From a checkpoint of a small self-supervised image encoder: 17.3 epochs.
Rows from block 2, named by matrix and row number. Rows with one number belong to one neuron. Each number is 128 + 32 x the weight over its row's rms, rounded and kept within 0 to 255. All counts start at 0. After the name is the row's rms in percent of the matrix's.
# fc1: MLP up (model.blocks.2.mlp.fc1.weight, 128x64), inputs 0-63
# fc2: MLP down (model.blocks.2.mlp.fc2.weight, 64x128, transposed), outputs 0-63
fc1.49 098 [184 112  97 146 101 138 129 160 135 131 120  95 151  95 111 167 132  95 125 183 123 113 119 117 219 108 103 142 187  59 130  35  96  92 128 103 102 151 167 125 123 118 123  86 114 165 130 152 119  91 112 140  76 129 142 151 136 127  80 155 198 129 144 145]
fc1.50 105 [ 77 146 138 154 130 137 141 132 130 115 145 118 235 137 104 135 148 157  85  75 121  75 156 114 115 147 156 130 108 206 112  89 187 141 117  94 115 116 148 136 193  99 170 131 147 133 142 121 135 154 100 144 143  57 159 103 105  89 129  74  83 146 112 137]
fc1.51 079 [102 128 123 180 105  85 143  91  61  99 141 114 133 140 136  87 137 121 157 118 105 219 152 105 165  94  85 145 108 136 119 176 163 163 190 115 109 159  99 114 124 184 108 139 104 141 123  97 145 145 146 173 172  62  86 113 115 138 132 113 176 144  92 175]
fc1.52 081 [ 82 131 122 106  67 109 139 125 134 163 110  91  79 161 185 141 100  89  80 132 173 206 147  91 154 130  97  98 136 140 136 110 131 154 155 147  95 126 191  81 133 186 136 102 153 133 182 155 103  67 191 138  93 156 120 142  86 130 115 147 144 145 129 110]
fc1.53 086 [ 94 143 143  72 137 142  99  66 141 157 133 139 142  88 154 200 112  82 143 125 176 122 165 166 121 113 100 136  92 143 150  87 153 111 100 112 114 150  74  28  90 142  80 139 149 126 101  92 137 139 117 124 163 137 150 202 176 128 155 123 140 168 139 128]
fc1.54 069 [ 89 149  69  99 151 140  84 128 145 158 105 129 161  50 139 183 171 179  66 146 122 155 128 161  74 125 146 113 147 180 173 131  96 132  87 151  79  81 161 103 125 163 151  71 113 124 152 147 145 124 144 114 115 147 145 108 156 122  57 122 156 140 152 145]
fc1.55 076 [156 135 100 128  77 102 147 119  74  83 103 117 119 123 153 188 134 130  83  44  93 146 116 122 101 158 108 142 120 163 133  88 143 109 154  96 246 145  56 148 108 129 112 132 101 116 144 149 136 138 130  82 143 121 167 125 157  90  95 119 112  96 154 109]
fc1.56 090 [114 148  38 191 144 113 152 194 103 145 128 139 104 146 155 190 168 102 144 117  69 122 152 142 169 115  89 158 168 168  94 109  90 141 108  90 105 153  67 134 135 185 116 118 121 109 123 153 111 142 133 120 125 143 139 113  75 126 184  82 140 111 159  91]
fc1.57 108 [111 117 164 138 146 135 138 153 123  70  97 119 157 108 142 141 149  91 110 119 152  80 110 148 134 165 107 131 121  55 114 191 115 111 128 117 159 160 144 224 178 138 114  93 118 162 122 122 125  68 109 182 122 148 113  23 120 130 135 135 125  86  93 107]
fc1.58 151 [150 151 183 236  35 126 133 155 138 159 137 125 140 137 136 143 155  86 135  88  54 138 119 118 125 161 146 178 100 102 126 143  70  90 129 126 103 125 140  90 129 146  86 108 135 151  71 152 107 132 148 152 120  98 151 134  67 114 155 124 134 154 115 100]
fc1.59 089 [180 119 142 164 124  50 105 104 163 164 104  99 155 126 152 144  94 155 168 131 179 160 138 137 159 190 118  85  71 130 136 105 132  55 103 168 129 146 134 142 169 162 120  89 138 101 158 151 151  48 125 101 155  94 122 182 148 117 124 150 140 146 153  94]
fc1.60 119 [101 114 153 215 118 161 111 106  97 136 153 128 149 140  64 173 100 144  95 162  94 104 126 130  70 130 140 122 143  77 179  88 201  92 173  97 103  81 121 143 140 158 129 115  82 109  89  94 181 132  88 134 125 166  91 143 133 138 110 111 138 147 179 143]
fc1.61 082 [211 113 106  65 145 121 122 117 143 137  93 123 118 126 165 110 108 126 134  71 143 120 130 141 115 110 138 129  75 137 114 113 171 220 157 106 162 198  77 136 148  90 130 135 137 118 109 102 158 134 154 120 137 128 181  95 117 113 181  58 154  95  75 105]
fc1.62 086 [136 173 112 125 103 120 104 107 147 139  91 125 109 110 153 118 142  99  80 127 167 148  92 136  98 153 108 101  80  96 102 154 169 138  75 120 159 141 171 186 172 171 152 106  70 143  88 145 214 129  95 129 118 168 119 148  67 203 108 106  99 153 156 118]
fc1.63 100 [143 145 118 177  80 113 110 127  90 139 148 136 152 104 128 179 143 123  98 114 156 142 122 147 122 113 116 107  71 167 126 132 128 201 148 168  78 105 110 108 101 131  97 102 121  91 141  36 157  58 166  78 160  92 192  93 184 140 152 139 137 137 105 125]
fc1.64 083 [ 95 119 169 123 166  80 161 119 189 167 113 114 151 214  98 132 108 127 124 106 108 128 132 102 171 137 134 154 122 137 168 163 135  80 153 143 128 163  45 131 115 167  88  80 122  75 153  82 117 180 110 136 145 159 135 154 173 125 144 141 137 113  56 110]
fc1.65 073 [ 90 141 180 123 195 138 100 151 136  91 122 143  72 157 152  88 128 140 129 158 164 115  64 132 159 129  80 147 127 119 130  59 134  23 159 117 115 156 139 177 161  93 112 131 142 153 151 111 137 149 110 113 125 168 117 119 128 119 118 104  74 186 177 114]
fc1.66 105 [106 146 129 136 126 124 145 134 149  76 142 145 121 133 106 121 120 184 155  75 128 161 146 144 131 108 106 161 131 128 118 136  96 202 132 130 119 167 118  37  96  35 108 100 130 168  88 164 102 142  86 122 115 160 134 173 129 117 163 110 115 184 129  46]
fc1.67 098 [122 137 112  99 160 134  90 126 132 170 123 153 159 148 169 144 131  95 141 102  88 141 177 103 140 139 142 144 125 236  72 121 122 116  98 150 141  86 166  86  74 154 128 133 122 138 183 129 140 172  76 143 145  66  79 140  97  48 137 139 144 129 140 152]
fc1.68 102 [153 110 123  90 174 138 192 125 130 145 117 125  67  91 107 105  71 151 143 166 156  71 154  95 114  91 101 104 141  83 175 116  78 139 172  91  29 144 118 189 108 149  81 129 127 107 132 123 147 145 131 142 119 160 147 146 115 166 121 155 154  85 101 120]
fc1.69 103 [114 175 113 102 155 113 156 190  98 168 128 147 102 166 113 116 129  46  80  93 111 127 110  74  94 113 107 127 155 156  91 173 126 126  87 128 127  83 148 126 123 130  87  70 108 154 184 152 120 145 130 104 141 169 106 106 156 150 114 138 195 102 196  85]
fc1.70 130 [146  34 157 146 141 182  94 150 112 110  95 190 108 151 163 124 159 128 146 118 120 151 121 130  88  94 133 141  77 145 166 134 133 153 157 150 137  82 115 101 128 108 135  39 159 163 144 105 167 181 129 176 126 181 104 134 136 159 132 146 130 117  63 164]
fc1.71 108 [136 121 183 146 148 104 151 106 118 101 172 171 142 153 153 148 134 138 149 150  98 150 123 124 114 134 104 166 128 163 143 108 134   0 162 159  91  83 128 123 133 128 115  84 131 138 168 131 154 165 143 173 120 181 118 197 149 145  93 154 124 134 127 140]
fc1.72 172 [146  74 122 148 104 191  86 178 106 121 116 150 136 143 155 106 126 128 121 144 118 133 163  28 255 122 179 139 122 128 114 103 126 121 156 109 140 120  94 117 147 111 124  64 132  87 149 159 136 133 136 130 104 133 128 126 116 120 132 138 125 127 164 136]
fc1.73 088 [149 107  93 142 138 170  89 115  90  91 132 107 121 160 137 135  96 152  93  91 131 141 128 216 204 144 187 146 130 153  63 101 113  87 104 145 129 142 112 163 139 150 127  75 109 165 117  82 133 220  95 132 110 168 119  75 121 116 109 118 145 113 125 119]
fc1.74 116 [147 101 171 138 167 165 172 128 130  90 127 158  56 136 111 123 116 109 136 111 114 126 158 160 109 139 132 194 183  61  94 167 113 133 182 112 115 111 100 121 136 132 120 166  61 136 187 112 127 171  96 118 132 184 143  78 160  91 138 160  67 125 102 109]
fc1.75 090 [146 132  77 120 157 114 100 123  99 145 150 112 122  58 159 107 123  94 145 179 142  83  80 144 154 105 120 131 165 188 192  68  77 161 141 117 135 153 168 150 148  85 104 131 124 112 110 124 177 107 118  93 171 158 115 149 115 163 125 107 144 124 225 115]
fc1.76 090 [119  66  71 126 144 166  97 158  96 142  89 115 158 115 157 139  96 145 128 187 136  91 148 108 154 116 129 107 139 132 117  52 100 128 151 120 116 212 163 102 121 122 119 181 145  96 135 115 161 140 135 169 167  94 109 178  35 132 159 135 144 141 107 164]
fc1.77 076 [149 119 118 182 128 142  67 157 139 118 165 123 190 156 148 152 164 104 172 160 160  85 135  87  52 148 196 175 116 117 160  93 131 144 111  97  85 177 155 128 108 122  91 107 115 131 131  95  75 112 128 133 120 109 167 152  66 182 123 151 122 164 120 154]
fc1.78 097 [172 128 107 100  85 112 135 170 143 160 145 149 129 165 131 187 115 124  63 130 144 153 137 137  64  84 135 137 120 169 193 166 108  99 155 142  98 106 163 100  65 169 147 117  55 116 107 156 117 144 179 192 121 175 130 119 113  85 149 158 136 138  95 117]
fc1.79 087 [103  86 109  61  91 155  90 180 122  76  88 129 104 163 176 172  62 109 106 125 148  90 141 136  59 148 118  93 126 139  99  86 156 101 128 139 118 119 140 183 159 115 135 138 148 167 173 125 173  99 120 124 151 106 108  80 106 139 106 185 147  86 157  96]
fc1.80 072 [106 210  63 123 154 131 116 107 143  74 117 143 107 108 163 111 148 113  82 119 156 142  42 110 121 136 164 148 114 146  99 142 104 144 124  87 116  80 209 176 107 154 146 120 118 132  85 130 136 202 143 101 145 113  91  91  88 134 147 130 121 179 129 109]
fc1.81 097 [127 148 119 150 118  89 114 176 157 116  84 120 143  94 172 101  93 155 152 163 168  97 144 184  49  76 127 147 144 122 129 106 148 135  34 138 143 151 169  62 144 124 131  94  89 145 133 111 146 117 149 100 137 136 129 149 123 151 135 155  36 121 117 165]
fc1.82 114 [129 142  90 128 125 109 139  96  99 122 105 156 136 168 127 106  81  95 139 185  71 124 185  90 117 110 127 134 200 129 103 133 193 139 118 162  74  69 171 139 150 146 144 107  45 129 131 133 169 166 102 121 131 108 178 169 152 129 143 122 159  97 186 141]
fc1.83 068 [ 87 125 137 134 128 122  98 159 113 197 100 130 117 106 147 160  86 140 148 141 122 186 110 104 147 134  99 180 102 164 150 143 127  94  90 106 127 113 177 210 178 211 156 137  70 116 154 117 105 139 125 108 137 153  85  99 117 169 177  87 107 104 163 160]
fc1.84 123 [102 120 131 126 111  37 152 126 139  94   0 124 112 125 149 150 150 141 114 112 124 127 118 116 201 108 119 145 122  98 146 135 137 142 137 157 125 161 130 105  97 159 130 153 125 168 156  94 167 207 128 140 133 111 144 143 138 136 113 116 142 123  46 150]
fc1.85 081 [148  65 113 116 149 137 153  99 122 155 100 114 186 145 129 132 120 151 133 124 134 168 174 125 137 153 100 130 102 128 110  99 109  47 133 102 113 111 151  98  99 164 119   6 107  93 155 139 134 148  92 106 110 157 113 113 107 201 163 106 180  88  95 120]
fc1.86 102 [106 190 106  94 129 178 133 116  90 117 204 143 117 120 149 126 178 156  96 134 108 138 145 136 108 140 104  73 136 122 109  99 137 151 121 114 149 120  92 120 153 158 134 188 125 105 123 162 106   2 116 157 161 152 108 111  51 136 141 112 127 156  91 112]
fc1.87 086 [ 73 159 157 149 108 159 123 114  93 154  58 123  87  85 124 131 152 169 138 116 139 175 139 109  76 115 114 155 118 138 179 133 109 206 147  91 116 163 177 126 122 142 158  76 127 126 148 115 151 143 101 142 191 108  60 126 125 171 136 119 192  90 115 166]
fc1.88 082 [142 159  86 159 186 110  95 162 134 132 151 151 130  56 156 120 155 102 169 104 173  96  90 146 106 141 149 125  94 151 122 158  70 109 115  81 170 147  59 123 108  96 129 118 119  96  98 166 145 193  91 150 139  85 142 117 114 154  71 131 108 186 163 107]
fc1.89 076 [ 86 108  97 126  85 152  90 131 120 106 155 111 212 153 180 126 107  61 138  74 115 137 136 147 156 101 125 124 119  80  97 138 115 136 133 149 149 163 119  98 116 121 166  97 143 120 171 149 139  66  81 112 134 127 115 118 181 165 215 110  68 134 100 163]
fc1.90 077 [120 105 108 107 134 120 147 118 101 154 144 155 144  77  49  92 110 100 102 161 105  89 154  81 195 157 100 155 129 174 148 100 155 128 135  74 158 141 161 154 145  82 175  89 112 132 122 131 130 139 151 117 118 173  92 169  66 167 105 120 146 208 160 132]
fc1.91 092 [161 137 110 205 148 126  96 174 143 113 142 139 127 175 156 157 137  95 134 155 178 116  96  93 136 152 149 136 135 128  79 177  93 106 191 139  71 161 152 169 161  66 134 140 145  99 150 113 133 157 130 135 121  70 136 109  78  99 105 119 197 142 184  95]
fc1.92 064 [ 63 190 126 150 121 149 101  78 150 108  81 148 132 123 137 133 172 123 110  88 135 116 160 172 171 100  71 201 119  72 132 111 139 103 116 153 124  81 165 114 120  90 157 125 140 146 164 101 104  85  98 139 104 143 182 132 152 145 165 122 175 191 127 173]
fc1.93 104 [112 132 116 132 144 154 161 111 170 142 147 167  23 174 153 135 125 148  87 138 116 149 173 154 111  89 137 122 143  61  88  83 133 136 136 106 119 100 139  59 121 172  61 173  69 120 137 141 138 164 123 117 165 151  95 171 132 131 112 124 128 165 157  82]
fc1.94 113 [161 161 138 171  67 131 139 213 124 155 166 138 188 119 134 182 145 123 158 117  90 167 142 126 125 154 170 111  67 132 131 183 142  63 108 116 119 117 120  75 155 117 125 115 107 110 106 172  90 116 161 179 146  84 167 117  71 146 151 148 152 134 101 119]
fc1.95 130 [166 215 143 136 129 179 127 111 138 161 139 144 136 140 141 127 120 122 132 105 109  90 102 200 157 143 142 116 109 118 149  67 112 137 106 122 104 146 175 142 102 147 112  27 145 141 125 152 117 163 133 126 152 133  84 130 127 144  46 112 147 113  37 114]
fc1.96 102 [130 104 153 143 163 117 125 132 105 146 146 144 160 166 127  98 116  90 153  89  71 145 126 123 127 133  93 140 143 146  92 123 111 135  65 151 149  63 170 128 124 169 142  17 137 232 150 163 127 169 138 108 128 151  97 161 110 127  76 102 119 112 112 119]
fc1.97 080 [148 136  56 114 126 136 160 119  58 195 114 107 147 163 165  88 107 133 161 130 106 178 116 150 118 137 158 132 136  89 178 149 127 133  83 142 158  86 126 102  76  72 149 142 108 130 128 113 120 128  56 125 128 174 116  97  95 144  77 107 156 146  87 197]
fc1.98 091 [133 164 133 120 106 150 135  95 136 138 126  98  97 119 210 118 126 104  99 163 166 124 168 131 121 125 149 105 189 141  97 169 107 131 151  90  72  65 125 116  97 161  99 236 104 170 139 143  96  70 139 148 114 132 105 116 129  75 123 108 130 140 179 100]
fc1.99 092 [134 116 123 144 129 138 135 162 141 122  93 111 170 107 153 117 167 179 133 114 142  83  79  82 133 135 144 142 144 115 168 184  91 110 183  57  78 233  64 118 131  94 121 163 109  97 115 123 136 174 154 125 133 112 146 105  94 117 155 165 127 124  73 155]
fc1.100 085 [113 131 120  74 133 129 164  85 177  95 121 135 168 115 119 112 150 182 169 111 126 212 154 184 132 177  97 100 118 126 103 118 176 109 138 180 115 199 173  94 129 120 125  79  88 149 145 115 142 128 107 138 150 102  58 154  89 145  92 121 125 159  91 145]
fc1.101 083 [112 185 122 104 138 140 192 140 176 111 112 127 119 119 141 128 105  91  92 108  94  44 122  35 147 144 122 146 103 179 133 117 172  83  90 154 116 176  60 118 125 137 110 147 129 201 116 127 125 114 129 185 118 127 162 123 136  86 152 154 158 124  99 126]
fc2.49 082 [169  95 161  89 120  77 139 104 118 140 107 114 162 130 100 134 152 122 172  84 146 166  64  96 164 134 141 106 106 159 179 125 157 111 191 171 196 125  70  44 163 139 110 159 129 113 124 102 149 103 123 103 105 111  78 136 162 181 123 158 120 152 141 143]
fc2.50 099 [139 145 110 162  67  82 165  93 119 115 145  92 202 132 102  73 172 149 123  92 108 113  76 109 138 124 115 154 152 107 148 138  58 101 185 195 173 167 131  82 106 139 120 143 127 147 124  88 158 142 190 108 135 121  89 135  97 174 149 150 128  98 124 153]
fc2.51 081 [125 127 128 150 139 176 145 103 160  96 121 142 146  83  94 123 104 133 207  60 117 150 141 108 186 160 147 150 134 153  98 201 150 101 113  87  79  78 128 160 124 116 120 126  96 111 103  87 150 185 131 158  96 143  54 126  82 133 130 112 153 177  92 124]
fc2.52 084 [146 116 142 163 124  67 146  84  76 127 134 119 135  93 160 134 141 119  97 135  81 118 154 125 160 114  72 138 129 110 133 216 124 137 131 123 131  93  80  95  85 154  93  91 104 118 113 116 154  78 152 143 147 121 132 217  97 213 120 139 180  99 113 141]
fc2.53 095 [ 84 118  91 148 161 142  84 156 137 174 191 133 145 149  76 152 172 138 130 156 120  78 177  92 174 109 148 148 174 140 149 155 171  95 121  78 137 102  77 106  99 127  63 125 124  94 101 108 154 172 169 141  82  87 111 167 123 144 159 135 171 109 105 100]
fc2.54 066 [137 135 120 147  92 144 184 167 114 154 124 114  76  64 193 205 118 164 116 137 117 105 163  94  78 176 148 114  94 100 157  94 125 115 112  82 143 190 132 126 131 128 115 102 134  92 133 142 132  83  98 117 127 168 147 184  89 150  95 132 148  79 138  68]
fc2.55 077 [148 117 157 135  51  82  71 165 125 118  71 140 124 165 132 129 135  98  70  85 143  80 133 132  59  94 155 145 107 189 155 109 136 111 107 114 102 132 122 152 113 114 162 175 156 147 151 154 127  96 100 106  99 115 140 156 164  74 153 121  76 176 175 158]
fc2.56 092 [112 166 148 173 116 149 105 109 151 102 110 138  87 163  86  89 143 135 164 100 122 103 159 123 181 139 117 144 157 157 156 105  86  95 165 147 134  44  82 125 115 140  68  84 161  85 123 106 173 173 157 145  78 155 118 118  99 146 120 201 164  87 142 107]
fc2.57 111 [121 100 122 111 136  93 134 155 151 118 132 100 120 144 177 149 118 112 137 128 149 123 160  95 188 187 117 134 209 138 137 115 156 117 137 109 102 149 122 113 162  62  69 150  56 130 115 155 137  75 154 130 157 206 142 119  94 178 146 142  77 107 112  65]
fc2.58 166 [116 164 118 186  97 122 139 122 177 146 102  82  88 167 122 121 146 121 127 123 159 154 149 103 145 145 124 109 124 118 147 109 117  86 172 134 153 182 130  54 119 152  34 137 121 188  76  74 145 144 148 144  80 145 156 125 103 140 128 163  91 183 122  74]
fc2.59 088 [185 116 141 120 147 140 141 143 175  98 124  91 126  62 143 111 128  90 106 172 161 120 103  96 167 125  85 100 135  77 181 120 156 177 149 157 113  80 130  83 119 172 111  85 141 102 119 136 150 194 187  76 159 131 178  98 171 142 112 107  88 102 143 151]
fc2.60 118 [146 116 117 126  89  96  93 181  87 124  97 118  74 172 153 137 178 169  83 135  75 164 124 175 120 119 171  80 140 121  92 103  93 108 105 113 149 152 178 145  87 146 156 154 166 105 133 178 143  93 118 147 137 195 121 143  84 150 174  82  84 115 105  98]
fc2.61 095 [115 115 131 123 108 133 101 153 135 101 110 139 102 149 184 109 155 142 107 216 152 164 100 170  86 145  85 108  99 184  98  94 115  70  81 124 166 149 159 167 122 110 116 135 171 151 102 186 165  48 136 163 149  64 137 148 128 166 113 131 142 108 141 143]
fc2.62 077 [174 156 130 124 197 112 103 185 120 116 133 149 118 108 133 124 119  86 143 176 109  65 103 166 127 124 159 123 133 162 132  78 164 107 132 100 123 140  82 129 135  84 115  46 123 156 107 120 168 209 157 146 145 194  96  83 101 120  98 111  82 142 147 140]
fc2.63 096 [127  90  79 138 134  50 101 130  98  90 144 155 184  72 148  77 121 144 116 138  99 101 140 148  92 126 155 151  99 146 182 135 167 142 165 149 146 101 147 106 153 128 165 134 139 145 129 124 105 206 154 149  59 122  85 140 138  51 128  95 181 120 113 127]
fc2.64 074 [132 111 125 117 151 147 117 146 131 148 135  73 161 198 168 137 128 163 170 120  96 128 113 132 192  81 122  87 141 141 136 132 164 166 101  55 131  71 115  95 153 164 141 165 133 111  69 143 114  60 124 107  60 129 157 127 158 110 156  97  86 129  95 179]
fc2.65 083 [138 122  90 109 105 103 161 117 175 146 109 141 174 146  65 121 149 103 121  83 102 106 154 132  98 122  90 146 135 150 141  65 169 169 153 115  86 117 191  69 122 136  95 164 133 143 120  95  85 160 152 156 101 198 163 129 124 154 192 141 124 142  53 127]
fc2.66 106 [ 87 150 101 115 156  73 121 154  92 229 137 141  97 141  93  85 146 143 104 150 162 156  87 120 150 101 128 114 106 149  94 172 134 115  80 138 128 180 133  84  77 153  53 130 111 108  89 179 125 185 132 137 161 180 139 105 133 128 145 102 124  98 148 130]
fc2.67 108 [ 69 113  79 103 174 117 121 167 130 170 117 112 130 117 101  96 131 126 102 167 190 130 119 150 122 130 174 159 137 190 134 158 193 133 113 134  76 165 168 141 154  99 106  84 145 129 122 112 116 154 155 107 152 143 180 161 154 164 117  63  75  90 111  66]
fc2.68 113 [130 130 122 158  57 116 120 158 108 147  66  43 106 140  83 127 149 140 110  92 163 126  96 146 149 103  94 142 112 130 137 189 125  82 194 124 186 159 144 137 137 125 173 135 143 161 118  59 172  75 136 100 144 153  96 150 176 144 142 122 140 104 101 158]
fc2.69 105 [123 157 122 171 137 110 139 128  47 126 102  91 137 133 164 126 119 191 192 103 122 142 128  77 142 154  88 128 183 124  94 153 101 145  98  78 100 164 117 168  77 113 166  81 124 111 108 165  63 140 112 154 110 104 124  97 166 154  69 104 115 154  83 141]
fc2.70 118 [158 118 113 127 169  93 119  94 160 136 127 180 175 105 141 171 122 116 149 143  91 201 140 175 190 123 203 111  81 117 111 127  67 116 103 104 119 111  82 154 165 146 139 136 117  59 189  89 109  83  88 121 133 106  92 119 167 148 139 108 138 144 113 116]
fc2.71 125 [ 76 124 143  70 131 117 164 150 115  87 115 116 166 120 153 132 173 148  59 126 142 154 113 145  66 149 151  88 135 174 110  76 167  95 144 178  90 144 127 106 148 170 148 168  91 118 131 200 108  62 156  94 167 130 129 105 105 106 112 116 139 131 160 184]
fc2.72 098 [154  61 136 103 198 132 122  76 161 140 139 169 169 103 126 145 126  75 144 127 191 154 153 139 213 107  61 155 131 146 106 163 129 147 127 128  98 158 110  85 121 148 162 164 166 155 133 101 150 101  68 136  67 104 150 102 134 117 126 126 123 173 123 113]
fc2.73 074 [190  90 133  92 136 169 127  95  92 148  82 152 119 201 114 163  78 132 102 120  96 144 110 166 121 125 122 171 118 161 129  76 125 100 130 113  67 188 133 162 127 118 120 174 149 179 119  49 131  98 150 184 114 101 134  84 168 131 144 148 145 168 133 115]
fc2.74 098 [ 82 111  82  82  63 124 123 121 129 203 109 128 141 129 117 154 126  86 138 114  96 100 100 203  97  95 147 144  91 161 128  83 158 116 130 116 144 110 165 119 174  76 156 154 182  95  83 114 143 168 123 125 212 138 121 126 167 103 137 131 114 156 118  82]
fc2.75 087 [183 147 138 129 125 142 170 171 101 147 144 103  96  86 103  87 151 125 171 127 196 125  66  88 117 114 120  91 119 107 108 111 128 122 168 125 132 129  79  94 102  98  51 169 140 164 165 102 172 144 176 145  66 161 113 129 128 163 191 107 127 145 104  89]
fc2.76 091 [ 74 137 120 101 133  77 107 187 153 165  96 147 162 161 124  89 134 173 145 160 184 118 113 126 175 104 101  84  95  77 157  91 152 113 175 149 152 107 118 179  89 175  83 123  98 139 115 121 183 128 111 110  83 163 121 152 154 168 166 147  76 140 134  95]
fc2.77 083 [102 175 109 128 123 130 142 177 177 166 103 109 155 192 100 109 165 156 157 107 105 124 168 146 161 122  84  45 146  72 101 102 132 124 136 128 185 144 138 104 132 169  93 123 124 145 131 152 174 112 162 119  55 184 118 115 138 123 123 124  68 136 178  96]
fc2.78 091 [129 168 118 128 164  80 125 116 102  79 117 151 127  82 156 154 115 132 146 130 117 129 176 108 137 137 149 107 146 180 115 171 102 121 107  94 157 136  98  98 152 149 101  83  84 131 179  85 118  77  82 131  96 121  69 145 118 202 180  90 165 192 166  84]
fc2.79 096 [148 104 100 145 138 114  88 171  98 146  83 115 113  82  96 140 175 128 168 162 183 120 143  77 133 129 137 142 184 145 176 122 126 150 181  87  73 115 134 113 154 112  88 129 110 184  93 119 166 136 183 185  85 163 126 156 126 142 150 162  92 166 127  66]
fc2.80 075 [145 159 108 120 109 137 133 161 110 175  95 107 123 126 125 138 123  79 170 138  94  75  86 131 141  82 139  74 175  91 135 102 152 154 175 187 114 213  94  80 129 137  94 107 122 157  54  87 144 193 164 155 104 140 101 118 107 135 120 142  90 154 128 133]
fc2.81 089 [147 112 107 141 158 135 133 142 127 149 107 132  98  65  62 131 136 118 132 163  93 174 128 152 109  59  76 116 174  71 107 120 128 117  86 120 132 122 145  96  78 130 112  94 156 150 115 109 152 157 119 196  79 144 124 147  67 144 132 151 128 174 156  38]
fc2.82 132 [ 50  71 154  74 109 145  67 121 161 108 120 118 120 117 136 112 143 110 104 171 149 163 156 147  93  80 158 162 119 113 116  79 160 136 145  96 123 126 188 126 151 116 149 135 132  60 181 136 132  65 110 119 160 111 122 182 132 117 125 142 128  90 206 147]
fc2.83 059 [165 106 177 144  78 110  68 144 131  71 119 128  76 114 185  91 166  93 137 143  95  73 120 134 133  63 155 118 182  85 137  80 188 127 128  80 102 142 138 119  95 115 135 115 169 144 165 117 149 134 128 156 166 140 128 127 180 188 173 115 105 143 109 131]
fc2.84 117 [152 192 124 107 153 171 105 107  95 108 162  66 130 124 109 131  76 200 156 166 163  84 127 141  90 154 105  72  72 126  95 116 134 171 158  86 118 140 172 125 177 146 113 177 100 150 144 130 111 157 131 105 109 104 153 107 127 172  99 133 160  78 117 182]
fc2.85 092 [175 186 170  97 125 103 150  75 108 108 152 147 126 156 176 124 129 164  92  57  67  96 171 143 156 171 141 185 145 115 100  69 167 114 142 102 146 151 140  99 139 172 153 129 120 100 136 149 119  69  67 128 138  81 129 133 168 115 117  79 115 117 147 110]
fc2.86 113 [159 148 163  65 118 160 163 121 101 146 170 106 111 152 136 145  77 142 132  99  91 117  81 106  84 147 115 123 101 104 112 137  90 188  77 119 110 142 162 209 141 135 165 132  87  87 152 162 108 105 127  98 180 148 155 116 159 157 123 144  85  72  69 163]
fc2.87 091 [153 149 128 158 145  62 124 157 140 134  91 111  74 130 121 123 131 151 152  79 104 137  36 126 189 128 159 109 149  76 165 122 178 153 130 121 108 105  70 148 153 108 171 114 147  59 161 118  65 168 122 176 106 103 113 121 146 144 128 144 136 130 136  70]
fc2.88 083 [159 167 142 144 117 115 131 151 146 123 164 113  89 188  92 117 142 118 121  96 134 150 186 116  97 119 126 121 131 156 111 122 100  90 159 150 134 146 133  88 149 172  77 159 112 117 103 100 175 208 158 155  36  88 149 137  45 102 129 153  95 154 143  92]
fc2.89 087 [ 91 165 171 188  55 130 127 130 127 113 142 139 134 128 123 128 108 141  77 122 148 124 105  78 107 130 112 167 167 163 112 151 134 144 110 157  84 102  94 160 128 102 177 151 109 120  94 162 155 127 117 100 169  70 110 169 184  41 142 184 122  86  99 162]
fc2.90 079 [173 164 110 149 154  82 106 153 140 189 169  91 153 103 136  64  24  78 131 130 200 125 154 109 144  76  91 108 157 149 155  97 123 158 155  93 114 145 108 112 126 158 110 121  95  93 149 143  91 117 115 133 135 154 110 129 137 175 175  86 144 131 145 116]
fc2.91 100 [118 128  93 108 117 131 133 158 142 146 114  86 120 174  98 156 186 118 105 156 137 113 144  74 147 135 118 102 141 123 137 125 114 163 219 127 138 125 138 106 138 189  53 117 120 172 107 133 163 187 190 147  63 173 102  87 102 157 112 164 135 140  97  81]
fc2.92 065 [122 178 119 116 109 134 218 149 147 174 101 121 143 157  56 138 153 119 157 192 122  87 101 146 172 117 142 158 174  65 123 135 138 114 147 155 150 136 106 151  81 123 111 150 125  32 140 143 140 138 152 145 137 133 117 147 157 132  79 151 179 123 108  76]
fc2.93 127 [107 150 149 193  81 124 151  61 121 149 139 140 203 112 116 131 130 112 173 169 167 192  96 112 142 146 135 122 152  89 121  97 132 121 165 148  87  95  56 145 151 113 109 166 105 151 144 163 131  77 175  72 179 139 100 121 103 103 169 136 117 110 159 143]
fc2.94 114 [141 135 102 127 136 115 127 155 155 193  78  71 143 120 101 141 158  79 119 102 164 151 158 136 123 113 113  76  78  99 146 110 118 133 171  84 142 125 159  85 148 130  57 143 155 218 131 151 132 112 179 160 125 129 126 103  74 138 150 158 103 164 134  57]
fc2.95 106 [151  50 100 138 190 105 101 134 114  93 119 162 187 106 151 150 146 108  97 131 169 115 125 113 177 109 104 180 138 134 131 116  67 112 123 122 129 182 114 189 124 141 136 118 145 209 121 128 137 136  76 182  89 140  48 158 168 142 106 132 137 118 127 131]
fc2.96 113 [ 81 140 148 143 187 113 135 143 122 123 133 150 134 113 158  83  81 161 129 146 100 163 108 123 117 101 139 221 121 161 133 108 103 106 101  96  83 169 157 181 147 130 177 120  76 103 152 144  76  89 134 121 163 137 158 146 156 146  62 101  75  65 157 122]
fc2.97 077 [111 190 124  89 157 124 138 130 145 149  61 136 133 101 159 131 140 136  80 194  21 123  87 126  88 112 107 118 103 140  83 129 169 134 139 119 175 141  92 106 100 153 121  95 174 105 142 177 106 136 115  89 162 141 115 135 135 154 136  91 117 189 138  74]
fc2.98 086 [141  82 136  85 128 165 120  73 139 156 128  87 141 132  98 144 123 105 181  98 152 154 132  86 139 119 187 120 126 147 134 133 128  92 149 128 104 160 149  48 144 145 125  90  87 133  89 109 181 110 134 152 162 138  52 210 148 146 144 188  92 148 140 170]
fc2.99 096 [108  88  87 131 180 101 106 108 141 186 116  64 120 166 138 111 117 152 154 140 116 171 177 143 163 148 151  74 105 106  77  98 105 106 157  87 109 159 177 161 139 160  81 105 118 143 120 135 171  98 155 135  73 143 104 149 115 163 152 130  48 112 172  93]
fc2.100 092 [164 111 104  68  95  67 147 105  99 146 135 141 159 163  96 170 149 102  90 151 117 189 150 121 182 122 147  92 169 117  83 198 111 147  92 179 147 107  97 176 119 120 125 137  81 108 137 148 165 165 107 129 133 127  81  97 138 183 107  83 169 140 123 162]
fc2.101 087 [139 138 130 184 117 150 101 166 113 147  92  93 151 145 105 122 104  71 151 151 140 139  70 213 183 109 129 111 115 143 180 115 185 104 131  61 152  56 157 170 105  85 153 128 137 113 127 128  93 105 122 164  96 126 154 128 125 198  96 153 130 141 147 150]